python train.py --train_examples=39062 --output_stride=4 --norm="batchnorm" --learning_rate=0.03 --momentum=0.95 --max_grad_norm=1.0 --batch_size=64
Rows from block 11, named by matrix and row number. Each number is 500 + 40 x the weight over its row's rms, rounded and kept within 0 to 999. All counts start at 0. Numbers have three digits each. After the name is the row's rms in percent of the matrix's.
# fc2: squeeze-excite expand (model.blocks.11.se.fc2.weight, 384x48), inputs 0-47
fc2.110 095:421479463498547529516477467565471445482512487492495522496492454477465560481490455542468453442490464499495461492500520477466418547466640498469482
fc2.111 067:485371524453551489487472491444464533507557492503495515534454478428514507524495487456501483506482524529593428520485553447453507540487462549452506
fc2.112 155:584548542527463550438496533477498526514513469513597492460481427454483457515548471485503505526488521498543487462506504485434517443416546460432520
fc2.113 115:501493567521509500474484587508447541446496522520504482487494533502442499504543473485520442459457498423491417513577525512536450563530481555588489
fc2.114 063:588459484479432462490497445531470478430591462514495525511482478549484489480481542500443468459493494481447492386454481489497548522467498502483565
fc2.115 106:523422484535487476466538460457576466498524498482519512572517540570420539564485467496530462509526547525449542481538483521535437470420505523465469
fc2.116 096:493419532512513513440483513463493433565504448481501506431549495494525535445447451517419464557468530508497472568515482536527511495536551579540528
fc2.117 119:496520506561476522484485564460512471616524466525472511522497502514569543426485475473508526516495522514565533525513459551475508479431424465532587
fc2.118 109:517472455489552522470468481474475468598524486480489512501493488498495540493444522462421562481482499524543493546492504414480431488450416484526596
fc2.119 088:476482468460459518496429477454569454480494514498494512520417526432544479500534514483507476555495494462513490429456454436522629501458472487517473
fc2.120 127:464380530487501516542534487502510498541472421495528498547454548439468503482468499499486503588503460502422513555472474468489490447449507570458475
fc2.121 143:539548465512493517455446513430506548474443526505460519526571473479526433469480495414506455499484510478490542501450508447407528504581476483562481
fc2.122 081:519484480493533482487522438438474455535425488461570508498548502532449575466457461482446500522581460495477479445479498518505431469446553457440485
fc2.123 088:527488448525479503453442549494467497507475513517471484499469566505505436500585490571479484506528468516600475455473492481497592504506508461526607
fc2.124 131:488535473461516527461480516487512496454479521444573491447396516457469511533530449473566565519507433544503476526563472557476524514424476527482549
fc2.125 114:558531535486549533481507473411578525485439514557470515543464454478478492458490570521500440535455477508498466430419496481527504536547484462546530
fc2.126 064:515459472544416489501524529460561471473497495481499487468422512485490500404475496388415496484486486445478495533418524510478507481473551537481480
fc2.127 134:579483443511420478477480554457510479498489488481491523462480455425511453509503486537519470438497534508479436475582388525523431531514514468493496
fc2.128 096:464601502478448509530608463502487492460508543468458513496518523551473424542459479485488501468463496473463541442457447488450462535466496502532572
fc2.129 081:592508477507439484502459553531467430546503492496595504488525485476468443462471510558550532570518507483553543466482543460539519482500507416536509
fc2.130 069:459464482507421539470481449497462479473654546537465495503495490480481448458518456480511448538519494494448519539499521437497554504448507502442492
fc2.131 094:413487591463498474544465455449480521486489505515501524499524479515526409437474534521482525492507442465522551535507577497593543541440488517510479
fc2.132 144:453596531523432499522503566495487579506445450464459542422473528499576443468512463464488462489457450539515480483458516461505519472464454523494496
fc2.133 092:517498424545506500453559486499441445517464469443507510500517456464570512506507515509480516483472483513411502501584479498448483569416494450421512
fc2.134 118:495499513601468500455479556467510513526517528459435491568559549485413458451538501522457552492541511519474503574459442522479515485488506485419495
fc2.135 095:455469467451474511441491462569481507445588480511496479499477521524429421495479488580573547471491519489510517457453542462521521430497462545539482
fc2.136 073:467510516470602500503474554462459423539627467486469490461451479454477465499540510493506439503502505545508509561513489469501466490432539452473508
fc2.137 072:478483460554467477426453539546501512438489447466469464495536477482502500484423470564567453433475498524468436447503437494452441544486500492454521
fc2.138 089:464530567515524491516499472504479506492491485556482581522552546567556454512522454544463447421568517465501504537569452525524449517552560487512545
fc2.139 078:466454514509460526483476521515570413476493523440507517488458436532452449532476515519578482536481505455532426455539425520552510457572513495522533
fc2.140 100:493490507528443510586474546520467482505538497421515512537479457414474492472526469429459501525465502520454451540478493429482470528514464566517405
fc2.141 038:491489442520488394461437522501490463490437522492529444466437522504505476458530446487472483481444570459549508482416488480460494465443452445492479
fc2.142 059:496499490478491462521486502481486480493463395451472471448497489488442446496411414465513449509448502516504462482461466461488613439470491526491474
fc2.143 110:491471500551492493590501491457483485590517499537550507452486475465466431522567497483518485460509500488417491530608456532581482522516517511457505
fc2.144 111:508496459492509476445411510483553471464428458519525494509546542468465453456475493501506473554439464517514524466472496430439473512418535496434425
fc2.145 125:516532536463489507482471431572539458486606449539555477484516481514519543478476538579513502523515545558511460457481449473526557434508520495446454
fc2.146 109:459501510524542509456578516527453452503549488576443515480526536471557488476570507481558584548497476522474501464465477420525504467463469438447488
fc2.147 179:543594449603527492511529455551503466495441517510524506612413509463518497526513504460455478461533486491458460510489487538463479466519493471515541
fc2.148 086:534516495495513486486472552501492454437506513548515514458521483490464522463480434489466439557545487453536507410550434558419448497463429510448531
fc2.149 062:442480543459510474444548536455439460448455445513524473526509497469427453470487487488422494488436491497516487539456590444458528509497465527462442
fc2.150 089:567452564546532474543545515406467557492485446549495492519463505506444425492464552484442475495541576471555480530510498489501551547460486482495518
fc2.151 096:563494491531461515475474482491437486613442488468495514484581487430441472489423494502500550518524509506504515558564432522435496456466487514486512
fc2.152 099:480508524461471479489464540417509487492445572433508512483534495494474559473462509454543578484526466459478488591474519472531579437443518456473493
fc2.153 118:549452474552456495452494455507532412453511447450507491509502557452471513522498487459519598517538491471465532464519573558522513496512409477472537
fc2.154 091:434386499467476509520439572526520525477495445496450475565471476558461513473537512552494428506494503520570520547530548482496460471507536551504465
fc2.155 124:502529513543485454541526558451534517509486403521544476541484467474439427557517487465505577474495508474492475522531491561529485478487534383461495
fc2.156 110:564520455510476499500552512421494559516559490510521443488453476505480613509539438473455511488485463514499513461466521443566445547502475443527455
fc2.157 092:485450496519508489507467441383454468508478468487474481549508552489458479412530492476490479487501526586507493552459542497417494486535512475441430
fc2.158 119:490469472528536524519446465494602468508504433454536462506452493445516513541465479467521403432502514493474525543494489453531538450423558503515458
fc2.159 112:516476524527516504446509423491548555488479599591439489547434566465504482464509483447468557520512527490504540449483548468512478471473526445465502
fc2.160 048:437528428483471475496490460437465466481485477456498470497454515426465473466545456507471445499535484524482480507472375520526491583457454469459519
fc2.161 125:510543540473473510382479551493469554486504501478555511501437439462460434490523524502518531528495508462510516459525456498527498511427558484388501
fc2.162 100:487479544455432491535429470560482567490475475497516508577489469473488446528516523450556514543540453540488439549433460434486511489484496460523429
fc2.163 086:514449443522543497462462543525562519541551471458571465471535494514532451477533486530465501541512506508551506456549436432572511434451511573470498
fc2.164 107:511481528551590530577547486506553567474460553504452531512490466501479544496479551439432523472507489509534475520451521458423431533447530508524480
fc2.165 085:503458427533558515522488492507522415542492519484519503485560462566430563428549558553541524574498517478512483463571478461511512506497509474500558
fc2.166 095:445556537514496520511457455474500476536433449497489500496507508564483437474463449533448514469490489496461500489417563441495542556524454515611475
fc2.167 073:482504492492513488481569489456455611450479459555490517500509468493475427508514540490432476537548524496529455430469507495538466567439509512412477
fc2.168 051:457479560544498475490525475480454428456513423468488501502516435451564517444486500513415473527480481483520455521431481488435471544482439483431535
fc2.169 119:491540546512520491510490520492500494456494527439438479521511544474531466456487552462482557546466466481511495421525482480546434434448550546623501
fc2.170 101:480471504498491460554531469497474460443567528536543483509475466461406521533521479554459487432481486468464498505504393571471492567527454463487541
fc2.171 048:506486482472482500466539486505447444453460490555439479470467476443417471454553477465408492474528478576526426524457487486449537473482527458467530
fc2.172 090:512508487490426512496514448548471479478421453611447485477473515503508507406549506545480489507491475465435450422477535470445492508497503498467553
fc2.173 095:502523493480540512468508500457468459476516509493562487651456529448505499442462475480525500500437492492573503463525442533448539491448464563520512
fc2.174 084:482489537499481516456504529527451416467477445450436491493482505527549438445526525551530463455467487514462495455498454482478425537496561442452585
fc2.175 104:524490451473443499494473515596496508489440489527435503483576480495542521457516469504463523492521503457466538439469472508592537462527427516524409
fc2.176 101:494505470525506509453498507521573465458448503452542511488448483457542535454502500483484462526513543489462426517503478569366547550515467509562455
fc2.177 117:522574467492520501430513427554550504444489465441552490439453498480523488517529544517529489451504530491468490478519417560489483424515559544447527
fc2.178 062:477462513476514492445497487433484453490584442531541485494447497551483486518522511533477510465446507496614492428440425457430459506482474484498494
fc2.179 051:458478471516511454488506466398498451416464440426470497480446451549496444462498454518442494513480460462461490441506489459461511546476474497503433
fc2.180 099:431483536542542483472521473520537550442504524524432494481436479408449521531515491449467449486526482520500516563523499499512399487520503571556538
fc2.181 063:485499494482405480451526501575485470445472492461469507447553502552435475460494538433498461487533569501485496519480505447500522485467621477527532
fc2.182 105:425543487452515527487491464493526495521510506473527504537590494474531540508414529493534561467476471504430576512454501489604524525439444481508526
fc2.183 089:464554529556573501553460454512553550489484502488490505549551440526495526478535485468420482455458541492506514575481503440479416500477544562513459
fc2.184 124:425499450451548464517479540502480555560551559501469526443485502518491498492438507558441562524554498497489466469466524511580484574481527510443448
fc2.185 134:478506468487486523499505483538512454535477429592461511478563564556488525437526496556492516448494514472488563456513494421574486478503499473597508
fc2.186 102:516490481473480463573448427486453479425494466511539509492456479486507527446534480535416457531527488470540469478534587457469457545529477502550425
fc2.187 083:451492473494437535504478490526494482488439486468476502480460442535521514505411487462580482463502492450586440537447468474481410492479442439490527
fc2.188 174:532423504501479520419511570511516537430530493530435518431514491511433542534532481485449474471546446487443446485491498532541416498517482475511444
fc2.189 097:453487485500461501482515451510572439455489502448536486455471433494441501566513501567531498567461460496441455497486530428507581473448489551466491
fc2.190 095:475480390517456518498513469476496511522481462475570517496462505451550520455490487470554522477488487460457524482461563535529616497431426483468496
fc2.191 138:482490494496432501453535499443479622525469485511459507448533484532551546449505534578508428472525501494510560487486517454542457498504525492583456
fc2.192 108:457461446488584509522469560514539490444450455467538476496476494492453508536473463579492486490515490468486560506519445429517485505464401428450493
fc2.193 129:499536538514485480422475493478481570543494445522582523455529434492454450496436513455587447496482492488501526482472491508427479520522453417499462
fc2.194 132:502472473470439505456476512486502512482533562478531503468527376469537474447514503514505495571507486442511497547547444530465526476429484550413453
fc2.195 112:539514496488517496503475540490438537540509541461548470499527495451499408370515498497514537518512505493541520543513575509567448510487553517532581
fc2.196 126:486498501491566466425470491526518464556468561585431509515495487519505506461468500536492536506448579512538497492431470460560519460413507507433524
fc2.197 147:503416453408533507546524456503482518434518551518515498486516462558597499567484487450501496440466486496492517574495493528486480576450471465484500
fc2.198 064:575458418538548526506497425425491484445479509517489499471451478481497575480506513478535434433570499515492500452473478487514457484442519455449451
fc2.199 090:507483494546523490566566468521541552505489464477453506481546494602535512394468507536466535511516491542490503516458499451557489499416529543563529
fc2.200 073:538428521465474474544479561461530462446451503486504501441468492479460533446531515493457454536466504483487507468543576548617472486494460499447553
fc2.201 073:511568521546464517442526481523484412537488462465438481503453482489421522494523433462493442500466515435404478492474484451478513462447473553503487
fc2.202 100:541581507529525481574517515453496473489543392491449512553480529508523503477479432496488471445509485500557428479511525469442508489541486490543593
fc2.203 107:492484482465597509526477550420492458457393572412535491486498458461567469491476507488510467453474531500502498555492488481485468492480487566482468
fc2.204 099:518515482450494465465474500468538537468484516429531413497510477535415537500538477498531540542522460500404432530485481491591465531431483469472488
fc2.205 096:404535549549562484482510527530536474446573516442442481520479532506509527503555539515496495489445507539452493501485568517519440519513576524523582
fc2.206 073:487475458485539505477521465522510476456490505558506450501563566507513454508516553524470424478524446478513572501397567502484540496399534489460509
fc2.207 120:458486497563519502566566491514539457498526528560461490554487610485463426495451468407489478507511527491534561463493478507486497534533542488549541
fc2.208 118:574517464463465513494563501527474472497566456445495496476600507569538529524510536478570547544463465498485447497463556510529455486453437543501533
fc2.209 138:536451492543487460439433543494513435538542482523526497543565499499497526455432519596585494470493510462502459502467489467414492469534549467514490
fc2.210 110:503426435495587565548531504554504476484468491478569480573547548502547543504487463467539454502562529445495467494510539456470493530513510444450465
fc2.211 138:460510460512467500490548498433509467546501417498538485526531591502623463479608480483496459468487518481557470514477488471473530465480481476480504
fc2.212 104:424491522449483514490524538538503450479517466536513450435449463440453451454550498543459431524496460516508472504548499500538403501522524526553430
fc2.213 053:500534470461464511455446554507490468451491396494485520564485473516432488481544542407447459517436496453457452487465475483516451475454529460480514
fc2.214 087:532485493519493555509460434574455453521470489481583497495455523529455467495483523557439465444507528497432453483538449534477500506421584512466480
fc2.215 073:456499480430465493463621517489437466461436405489507447439437520535464511514461486466491483520502511552445504527469499494475501493490507530428483
fc2.216 086:551428393421469500534526495501424578508457499501504499492542519542547437492544508595489494438485495436493523485542508508530506491514519507501528
fc2.217 109:470507555526505520442484472430492547527464508503555500548527524541466563529499518520568473516511446461474420478529584498491507506418512538541586
fc2.218 068:474467449526483506467463459470474471554460484472527459425446493491409494533478486492463469523456481516471467504473648501445523477479461490456501
fc2.219 095:489527520488490471474487481503558504577494491417405497535540524535513488436452501482529460537512469521488538489472560476568547490457473479382476
fc2.220 093:466473508490507476413574514470416448499501453531472504536476475498517445544453531541523475468510521553523491534510538470428480503546452391472461
fc2.221 065:532484438528477474512525466497452471477495481429531507519477521545449468540481492506505483437469495494418484351479497457532427521451491467479468
fc2.222 066:470439488443398567479579491491450530454457531463462493511473485568483492499464496483546497464474497463502506496495502488437493568420477573462494
fc2.223 049:490523463445532536504493456544500446525449556436505548497512511460470497530483444497529430474489481468474470488499413387461505513440429463475485
fc2.224 088:566397461536506471485467475494427523520443511457500484524425452557426509464444506484461517462487520466491475473467614472499490494483486489501477
fc2.225 064:559417459486517513466404482487494523520507450471462479494496548510420406444535486503500526474448500519556500414506500551476503508428463500488495
fc2.226 105:502545467443444482530519624507477488473518447485460483502510541518533461464520492433524465420511501503410567491513504488562508523521481469570486
fc2.227 088:456546479459470467448445473526496465454580474464490533499497521448536482472487571509544423451495514514522504576487419489530534445518516535576465
fc2.228 099:486438491496528489457524484513525443488456493515486482484500512578629474568487502462536545475503486487503546521499522543539440480514532529493377
fc2.229 087:517540449493503501478523567532453493523510512558488501492454497492501528422444481464502500437523407491471400448494494464439522451494508438567455
fc2.230 033:501502468484438454473525475507423456432539519476519538494459460472483492470506533487471525420528449464465496406439443464500505480452502454436435
fc2.231 087:450465428437498513530449534458484418489511492573472538429484470470533503450524466528517478463480490480508510486533453441529453413482452461563511
fc2.232 065:497496507488514502480594505511524495527638502454466513534501558502471465471445498463511493455477476476405421489484457444457498463487490445487501
fc2.233 087:520433534519544517549557449480426478471518481546519496467482474478476437404475464484534563475499492501546489557539437581474497555480481520477451
fc2.234 041:505517451529484474483474514518488483476428493477486506458444508450401521477527407468448460472419496519442532552461472479435466501462501432493455
fc2.235 080:485520563537579508478539497463467555500521456530508499446530544523465550430464488467556574502512520525508531566452508477541534509485561516429576
fc2.236 077:474439450475441504528510490552487530488550559499477551565497550540532524515510548475426449474531509548550446507534459438500525459447559576509502
fc2.237 099:455487556517559437514494489550421420510498446498500492461454488499533436437466555513518514483474499479525462558518495524507588460484461544476576
fc2.238 105:494514472456514496436501554519517473455427434477545480445483431417514488471514506453503411527514426514556483503539533502480509504497460437482572
fc2.239 145:522556498489533486493528526538483517626482529527545500513574510490427504519522541544450506535534484482454424501492569439425479483467470464510466
fc2.240 106:525460480540458483526428615440465429507493535494486487515501563478455571478506510500429487530505517495454499514549487510546473496420568536469494
fc2.241 068:523449506508587478446420467481502511427554578445481504501503515455489496473498565515459463527547494539486497466518433426452453463480460489472465
fc2.242 045:476475493530449473493575468432473492489465523531486524420509514536483471465459508420448441498454499573481488551492463424487420469480469471451468
fc2.243 105:522499374517455493459517428554525495544465519512559520563543486478512488509505522515513522503521496549526402483491490502517525461417559477493566
fc2.244 110:501523514431605488525506489542551597433476561475507508551503486507545434447502507483494455457505434490455496489503432529500481547475499542451522
fc2.245 068:498495474497555510454458467490473484456468519464463494529465525468593508505541404499460511495491459477440478443488506468441459581444522420467453
fc2.246 051:546507517485498526459494432576536441484470430486494528480443497441446471438551516460592478481587494501497457463464541479467522466457498456499491
fc2.247 101:512532526540459493560472581464506481416486527518521496510418399525485449560477525541437493476520483517516482515505556505414511531539508555517522
fc2.248 040:500575454482472476508514455514465477413433498467478514492527481518530464423589523453446482468558490465466501513489391482476535472481495451476482
fc2.249 094:536489507495534510454525433485492464504560474520581523532478490490474645420523519495556568517507511475501489529474530489498519433493473441509454
fc2.250 070:415461502510492487483459468462462499590519500472514503491511476438532469478459595465534410487446502530478468494452455500492471528455522435467432
fc2.251 089:523510448543446562481476523522457431576458466539481501514480564496519467549507521489497528440477515480454501441508476413438418513486481424493485
fc2.252 080:522484453530458480485540414538478510460443466444473518498536433538436532466510521450532480516521533439588586471427485486467519487479526499498531
fc2.253 093:558489486483532475439478494472521405581483540522484491517457502530606555540534480433517502504546519484480493499549493512550523547529530512404501
fc2.254 118:532531506514476471523481436503475501607484460517468460521500549552545536573491506423451508483476482522553598489476473454421480526533450483505496
fc2.255 117:521464445429518495486561460495492470471542459428575485431508453455504456471453471514538481532509525477453487501467470418477562503475562492434464
fc2.256 091:524539575454518528479543518433470485501497527423508538496445507517496449516494503455495475478518527479478500484581590522530518445597553530568527
fc2.257 102:555545562475536450546464462517476422414534468507512486542451507469435483544479502487476492509519514515557513567504490579511463446510470453424501
fc2.258 098:540478510539419497496491477511515518481548421539489512466427483527476502558520523436459504438484575459477466470572431508552557543534478470525464
fc2.259 090:488416513462483514502507496496483491558453483485461489544482506505489436463456577436478414439517498561455526493449497464468492448423473525436456
fc2.260 069:431459505529469554481626452505460470469496485469511499541504445495485500487544473515550480474542495472435487536452422436484484456463455563496497
fc2.261 116:511599502454479500509484490466489539503468456434488441515617441479482525524452484480454439474547502503422529490452483497477474479478518446457451
fc2.262 137:495463492498582505469493473479479557496502467482467516447434462463496491503502506496444575499483476499479440649444478496498499517428504537558505
fc2.263 109:467472487490462524462490547483503450488491537517458477460602468473582496494575513510448414449512464532488497506528535544553507475532558485510411
fc2.264 082:461573506564509531582491457473597446523566491469517508504528464499526456579468465525506436521483529477571503502548502513536515540510561466498536
fc2.265 092:435398502503508472478512457513460498435500466539484502556548504483455492457565421520469480509498529480434416513494519469469463508495501417563477
fc2.266 119:566455454498520492492487457581494484475540470543446506494523531453535562380484485522530468447503499499574499513518500462479437494486579490482559
fc2.267 117:504412604527480494492499520565475536513442470520450504484446564555552528439548531479536531470457490506521494475473484524585524460444481536505504
fc2.268 104:515589462515525484565475427544517413477523515443509498524514492494504496468472545505524477464434473473556540516482424411507502491506561454472552
fc2.269 090:467491457497410514536515532391495459514500495451503508592457491505448463451457501496503487421534471453577491474498483491560556507521485480532467
fc2.270 101:451425432504472525486521493453408486494565530493457516475471524444562528497454498481525492479478528490459575504478545507493606510473440529467460
fc2.271 052:488455467526486497429509448437443488480434435490471490600450419442487538503446496507473512485516508539533509469456547490492486535442448543493463
fc2.272 101:440558427477518496496497389493515463572470447517437501474534419457483519426479468506514442480512524511455487526499533509502536463520439485554502
fc2.273 079:466456487485456483426506439519443516477520457563420533477470505587573454480515484564578478525543503527530430532533482469531465478483493490508497
fc2.274 106:563456519477443467532524511535519456488493510544531496475534438532529564510618493450475483445497499510438456461467489479510479441458546412488479
fc2.275 155:452499473473568489497539477530469479500553462465535478494513558472491515488477508424646442522487446465531555493509488523473488447480511581501480
fc2.276 085:539468430492435544516567448482493460464491465496457514487481474500503474480490490497608466469514471442429485460493486459560573497472518447463572
fc2.277 065:493436438456503510452517463549414472447480525461518455480538461374456493434470509513476465502469474432470459478473536512468522486494474517460506
fc2.278 106:450484493513612473516472513505434455504489452556514481549507457500432447479450509503503487414483501513510457467489552474556472431525560499553460
fc2.279 102:559504414485513521533585488436452488538537441501532510466581538509574542491511539462479484464500521464440542512498581542493522510514533512442489
fc2.280 097:567511461470479492506466458488516485476489454455546504497508477532635507452533504518542403562491496485548464508539460491532591450494510472505489
fc2.281 046:493480466469483479503500439472494462481469518486526472477396507486529410440461515474467538411567455509410491536509489452467487512472464489432479
fc2.282 091:459473443519495496452445447497471473498518525467527498465416468493445399424463513527440479517552467477523465518462510466521501581487420483480496
fc2.283 097:553495501477525486496497467482522466392431550463505467493508573500499480444485473582483556453523546491501624474473530485524491478474539475474519
fc2.284 088:461490507499438558429516537509486459489451490449561500531427457458463444479466507571528555535514520553472416503566464478519486509457502486560522
fc2.285 085:441500416571471536536515569505543489526518481505608524496516512520450521564606494505519527512466468511530472536524522567518531489552532491518519
fc2.286 109:480432480481513504450507562544475521515518486554515477531521441506574447472567532524486585494493488470471535444437567502507439511489539553434453
fc2.287 116:536516588522508500502495502472499529548540470435448505502473450482549509396510532535564540522521486495545526467594444468489491454498511589513511
fc2.288 072:538515416448522551466455473514518474453506498496489569453514427485492510474417465508547538507513459509460431449476426451485499487449433512490455
fc2.289 115:557444490470479504520440488442485563543521477553559501518570525486485443494494472539532514459559518575510399516527469498480508485395497501498505
fc2.290 089:495533598552451508491379473488499480453479483415535477466512486533512555482511457480490519471510505478477550568452575436482528530490490486493480
fc2.291 047:495473446465480454529485505569534492521502477471518509456502578394510528536560554486458428449493528537494470420448462480484500508454430488474488
fc2.292 063:522501487483481496448488477485469473503457483479492525492446448513496499460512503546479450473517534542507473542493550493515657507467493516443376
fc2.293 085:457518502504509493484521528529511462463459464440483465419512500541461573455543527451509447528531444520560534422483486474445458424492475525571454
fc2.294 083:494426454556477558455564508566490473531460484529523512469460495500484497469463539560482431448507514516479555546449517494448440470465510482602495
fc2.295 089:532509529542457473433516491473452468492477440509477477521481433480467467520478502529524550534505525479415432525609484497418492468563536450508531
fc2.296 142:481462507493487466434510504500550405415532513492484500399482435466534515539485473525543531581463472520478481554477423545494477512476463507524529
fc2.297 094:503415463517522507487508425540556504508513523479506498457536565485557528563504494420467426545522498487470477459494505485459534459568485475496397
fc2.298 041:462414532477538498483466471470426443513479469509536495502468455429393488478464488437494500496589507494529471466442485466446511500485488432473492
fc2.299 071:584501482545458513471447446492433484506453504488542482435519526513541613534486524482498475497506553508537453554533457458453458466433543521486527
fc2.300 100:475460507509455538478412593512460467449464496563526513444485515490464487503491511524466483446519519494505424579500455454557439459485464453533458
fc2.301 102:521442437508569504525439455513569472449533473496500512516519465466424537527457435500500537547526496565505594539533427538488515469467523517525489
fc2.302 091:472491451528538513556444513480421406586529464507453512434469476439481495471471507491501563518515527495477551488488448445554446453468522478526476
fc2.303 092:466505552519470482506437462540521525496485569507503503521512506492572549439492496488517529502477567528535466549535532508546461538385528391521522
fc2.304 060:402498490446447493534461533496563490516469455456495548515442489519507461443424461488472429490484489494551460469542488432540507479462479438440515
fc2.305 115:454510546522451492438502501482515511471522571542553510500552500532538494560537461534395537446504493525564470480427489460452436495561473506523466
fc2.306 072:601526492513487506548481520479560546474450538542518470479548504472465516395502483607522508539493515502542459484569492517492444546462501538540501
fc2.307 164:529573528444457510436545503447471543430492486465544484521485531547506450526517514515448540565526541454556467552494500393489456518459508482500469
fc2.308 075:525532478461472506507489551415434442474510470583486484435491474531564492497504489467488498484483499498515479513379488454489601538498514477440505
fc2.309 121:426426555583504504461479423438473521554479467511458496463482486559537477446480485461506477442464521494454467460507485548501461442460524494470557
fc2.310 127:536509471511445498500547488475474472553508471441587494507543530494565464436544517492460464513479480524468621446436480531458562458516506500534480
fc2.311 078:484563440460480508499514550513470485503494493421426468462459479481463460438504500509477506478528542475468449464473464491482490490522507480497663
fc2.312 049:478460479534496464473495485459429504534417503519440481498495617475441469489590432504476507466506480475497507451482491457438439480462485464481466
fc2.313 140:526476453521534508487551530485471427515546591578452508525441514573490442547460507467478454464545433528515552518490510559505485514560504512465535
fc2.314 094:518491408513480456434522488488467514451487432492446499553445562461467484454494468531460501441549544514456534469520603512505488508470473488440543
fc2.315 099:460472437506509510413433491489522495451512462497533516515461540467585418489579479488513549497529510506553525456451516486552559558486527564520496
fc2.316 114:528435440535567492533537511452438509468522439491493469446467470541503482502512491466488488483507455542459517464440414538450548465510510590490434
fc2.317 146:575508404473525482480522483526578442537631533473553512485559471485487480483500511524515476519529510508472478543476488486494537479419490557528479
fc2.318 068:453577468524500481502489484499505544468421553497570531475512509372473520524445486538478500478514478497467484479498569540526494503564436487539566
fc2.319 052:486465523510484487496498470534494398503438509445494489444560497549488402461465508513457460511501544521540448565433488454427462460479462480468504
fc2.320 107:508463499515557513494461545513520498500466518491405495502414510491479490555468444479540501481522551495583524566486459529546469397495430491454527
fc2.321 051:536478438586500440487516498494481490490517510476494510499416492535537496477392429476564508496514525495403521528456469435432483501471478465481495
fc2.322 089:390486441508534494474554491484530476491506537499480493501592568506482527396511471552475524512532509463413474453425488467514468515507529505514511
fc2.323 132:485567504545503513446526491466448460526474532513452513550490520504503430408549505513496600485511569477519512503475527448580521481486515434564475
fc2.324 083:480471431469485515521522505551441448510509464520448507445472533478559477524490517371481485557532561516549490516461553504483495519549448497566542
fc2.325 128:523482473464494526478487457501454511533487520540504486479475516440665482480445523535522543513529499500505521471513580522470556503418503499466562
fc2.326 113:459619476560478494539497488498445503516514477576468505575510572543517519506484502498615548499511494483469480491463486442470440483463505464493514
fc2.327 124:536456498505453457468508465568467452519521496468464481498547481452487552539431455479489462471476548529434455397491523488470457536530488485496399
fc2.328 090:560523437519504515505508498499529496438491447460582493445493456511530482464451458473617433479486433444491531536484476533520552497474474516440481
fc2.329 050:496519484491475517452503478418497468506530379451490512480462497463499490492565509502462469450464393458463528497436450509427493527447487522492474
fc2.330 056:454429471459438531490498445532487463447522424443546514482502523440475424477533417444495457469464519503446490516478488476451434505455526507529488
fc2.331 064:486523439511508517437439573447492531448478469456480507435444529476478496454458479488574566444487467502490463595485552493485534473457474453501493
fc2.332 114:486556548553453498550530505439493478621441492485449479488498503481519493452577530446484496539476507507440506439523502446454557524523440489494521
fc2.333 102:514442460502470477465489410520522441531527562467542504480546508533455518531545468509546572462519485535474526537523534522426427479509528420533446
fc2.334 098:539445459472438474521551519582406486468486546486450512435510511481522473578505464524498518441550509488517466541505548466522540416460459477502503
fc2.335 052:510480509456486497444460438481454503469544493587484493492493520468471478436532560420493497503510505506534534536487392445427586469503492477466511
fc2.336 111:429485554585508454561468497472490528530539490482455492487545510435492406486502481552547509443514470499398525518466513548489499487523522437529464
fc2.337 096:396495480509541517502536534466520467516555452463493512460478449442474487470404477479468600501491492468461450487463428444528491490491511498441518
fc2.338 097:479589492446517477470526534471465455510543510463502500485436488486479437468557501511500472425515479509553413473459482473513430438496467488581557
fc2.339 104:504466506474541513480503438512483462548399502525445492469504509524449455552484464520470456435513508469459468507570394435552556476524483525525497
fc2.340 130:514489461561420483503494455470551501485509479537495510536461492502522530465512483519449511434464480488442534491407483508560526430588538502518404
fc2.341 139:511551570506465477471476519538478593452542443551422527431509494473499517573476482454512536470486464512461464481437477447457534522467461507489441
fc2.342 093:524528532488467512591519596491451490428504512527466492476497511504545575481499467570474500431503490547444454514509562430458478479510473527564510
fc2.343 143:570471556474507490409504481569490563565515459425511510514534538470502548471532467472483485467489529534530509481483508510445542476414544441542550
fc2.344 095:448564486449474496483533483521589438505543517591492505509541521534445495526443510517503453428517492450450449478481583495480468472553540495526468
fc2.345 108:522555479464557488541519524597520557516473468535503504447536477514505476529506466480616470490442471502535472497537478462555489531446498525411540
fc2.346 099:438501484473471525485586510499440427499564523539547494450399533536512523560584511472482477485486486529477487497516569455481479539466533464482455
fc2.347 100:545599469529500484485585516431462537453448507468482494428429471485488491545487464471521484510483538491480509533520545431414515508525435515482533
fc2.348 112:490606421535513474498466524457481452443485445494509507475529453550443502437478505547517524481517492490488576519500543460577532520505563554464466
fc2.349 078:451498560486506493493544483474492583440516507470487514464454497564443511429476497532470562550496499449529439476461569428479431485549471465541505
fc2.350 076:380445488559530548453483498528469449455553539493471507515546467452498494514412449491519462516507494502463456504476479435475430506444475493469473
fc2.351 112:481485489505511467501536474492555487582519461426458495442531522536622548434471483568495545497505505499469495540451497460451572453503492523468518
fc2.352 156:477478396456500488519492520545573437502442501517405489434493487508526558521521503504557586461518488494486503494504482556536494491458572550487530
fc2.353 121:507435516425515500495503549476415519406493539532472508497509455468504561432537484494433484473508492525534512418534420518529521467530537442502485
fc2.354 109:423487452432465524489573483482466502479509583498523482484494509501573456486487549464567463491460506485472479543568500440543574485480456432482532
fc2.355 082:477493458513463473485525494556515471497499399463430493490601537385501505523491473534486454440462516463519502470470491509468510491450520475428458
fc2.356 123:528423482507489497533440537473522480555530441488545504553489503477624454449504518476563482542519468510478516547543524468453540479459575498452507
fc2.357 098:522422525493460494489379562518513453492498530500521520491463543515477515523489446470400488491499529482515497506558425518538441553529464506428516
fc2.358 080:441469529472513490484488517493459444459636613527490493449476554501530458496525472447490510506509507455425529455465468486482503455477490462508515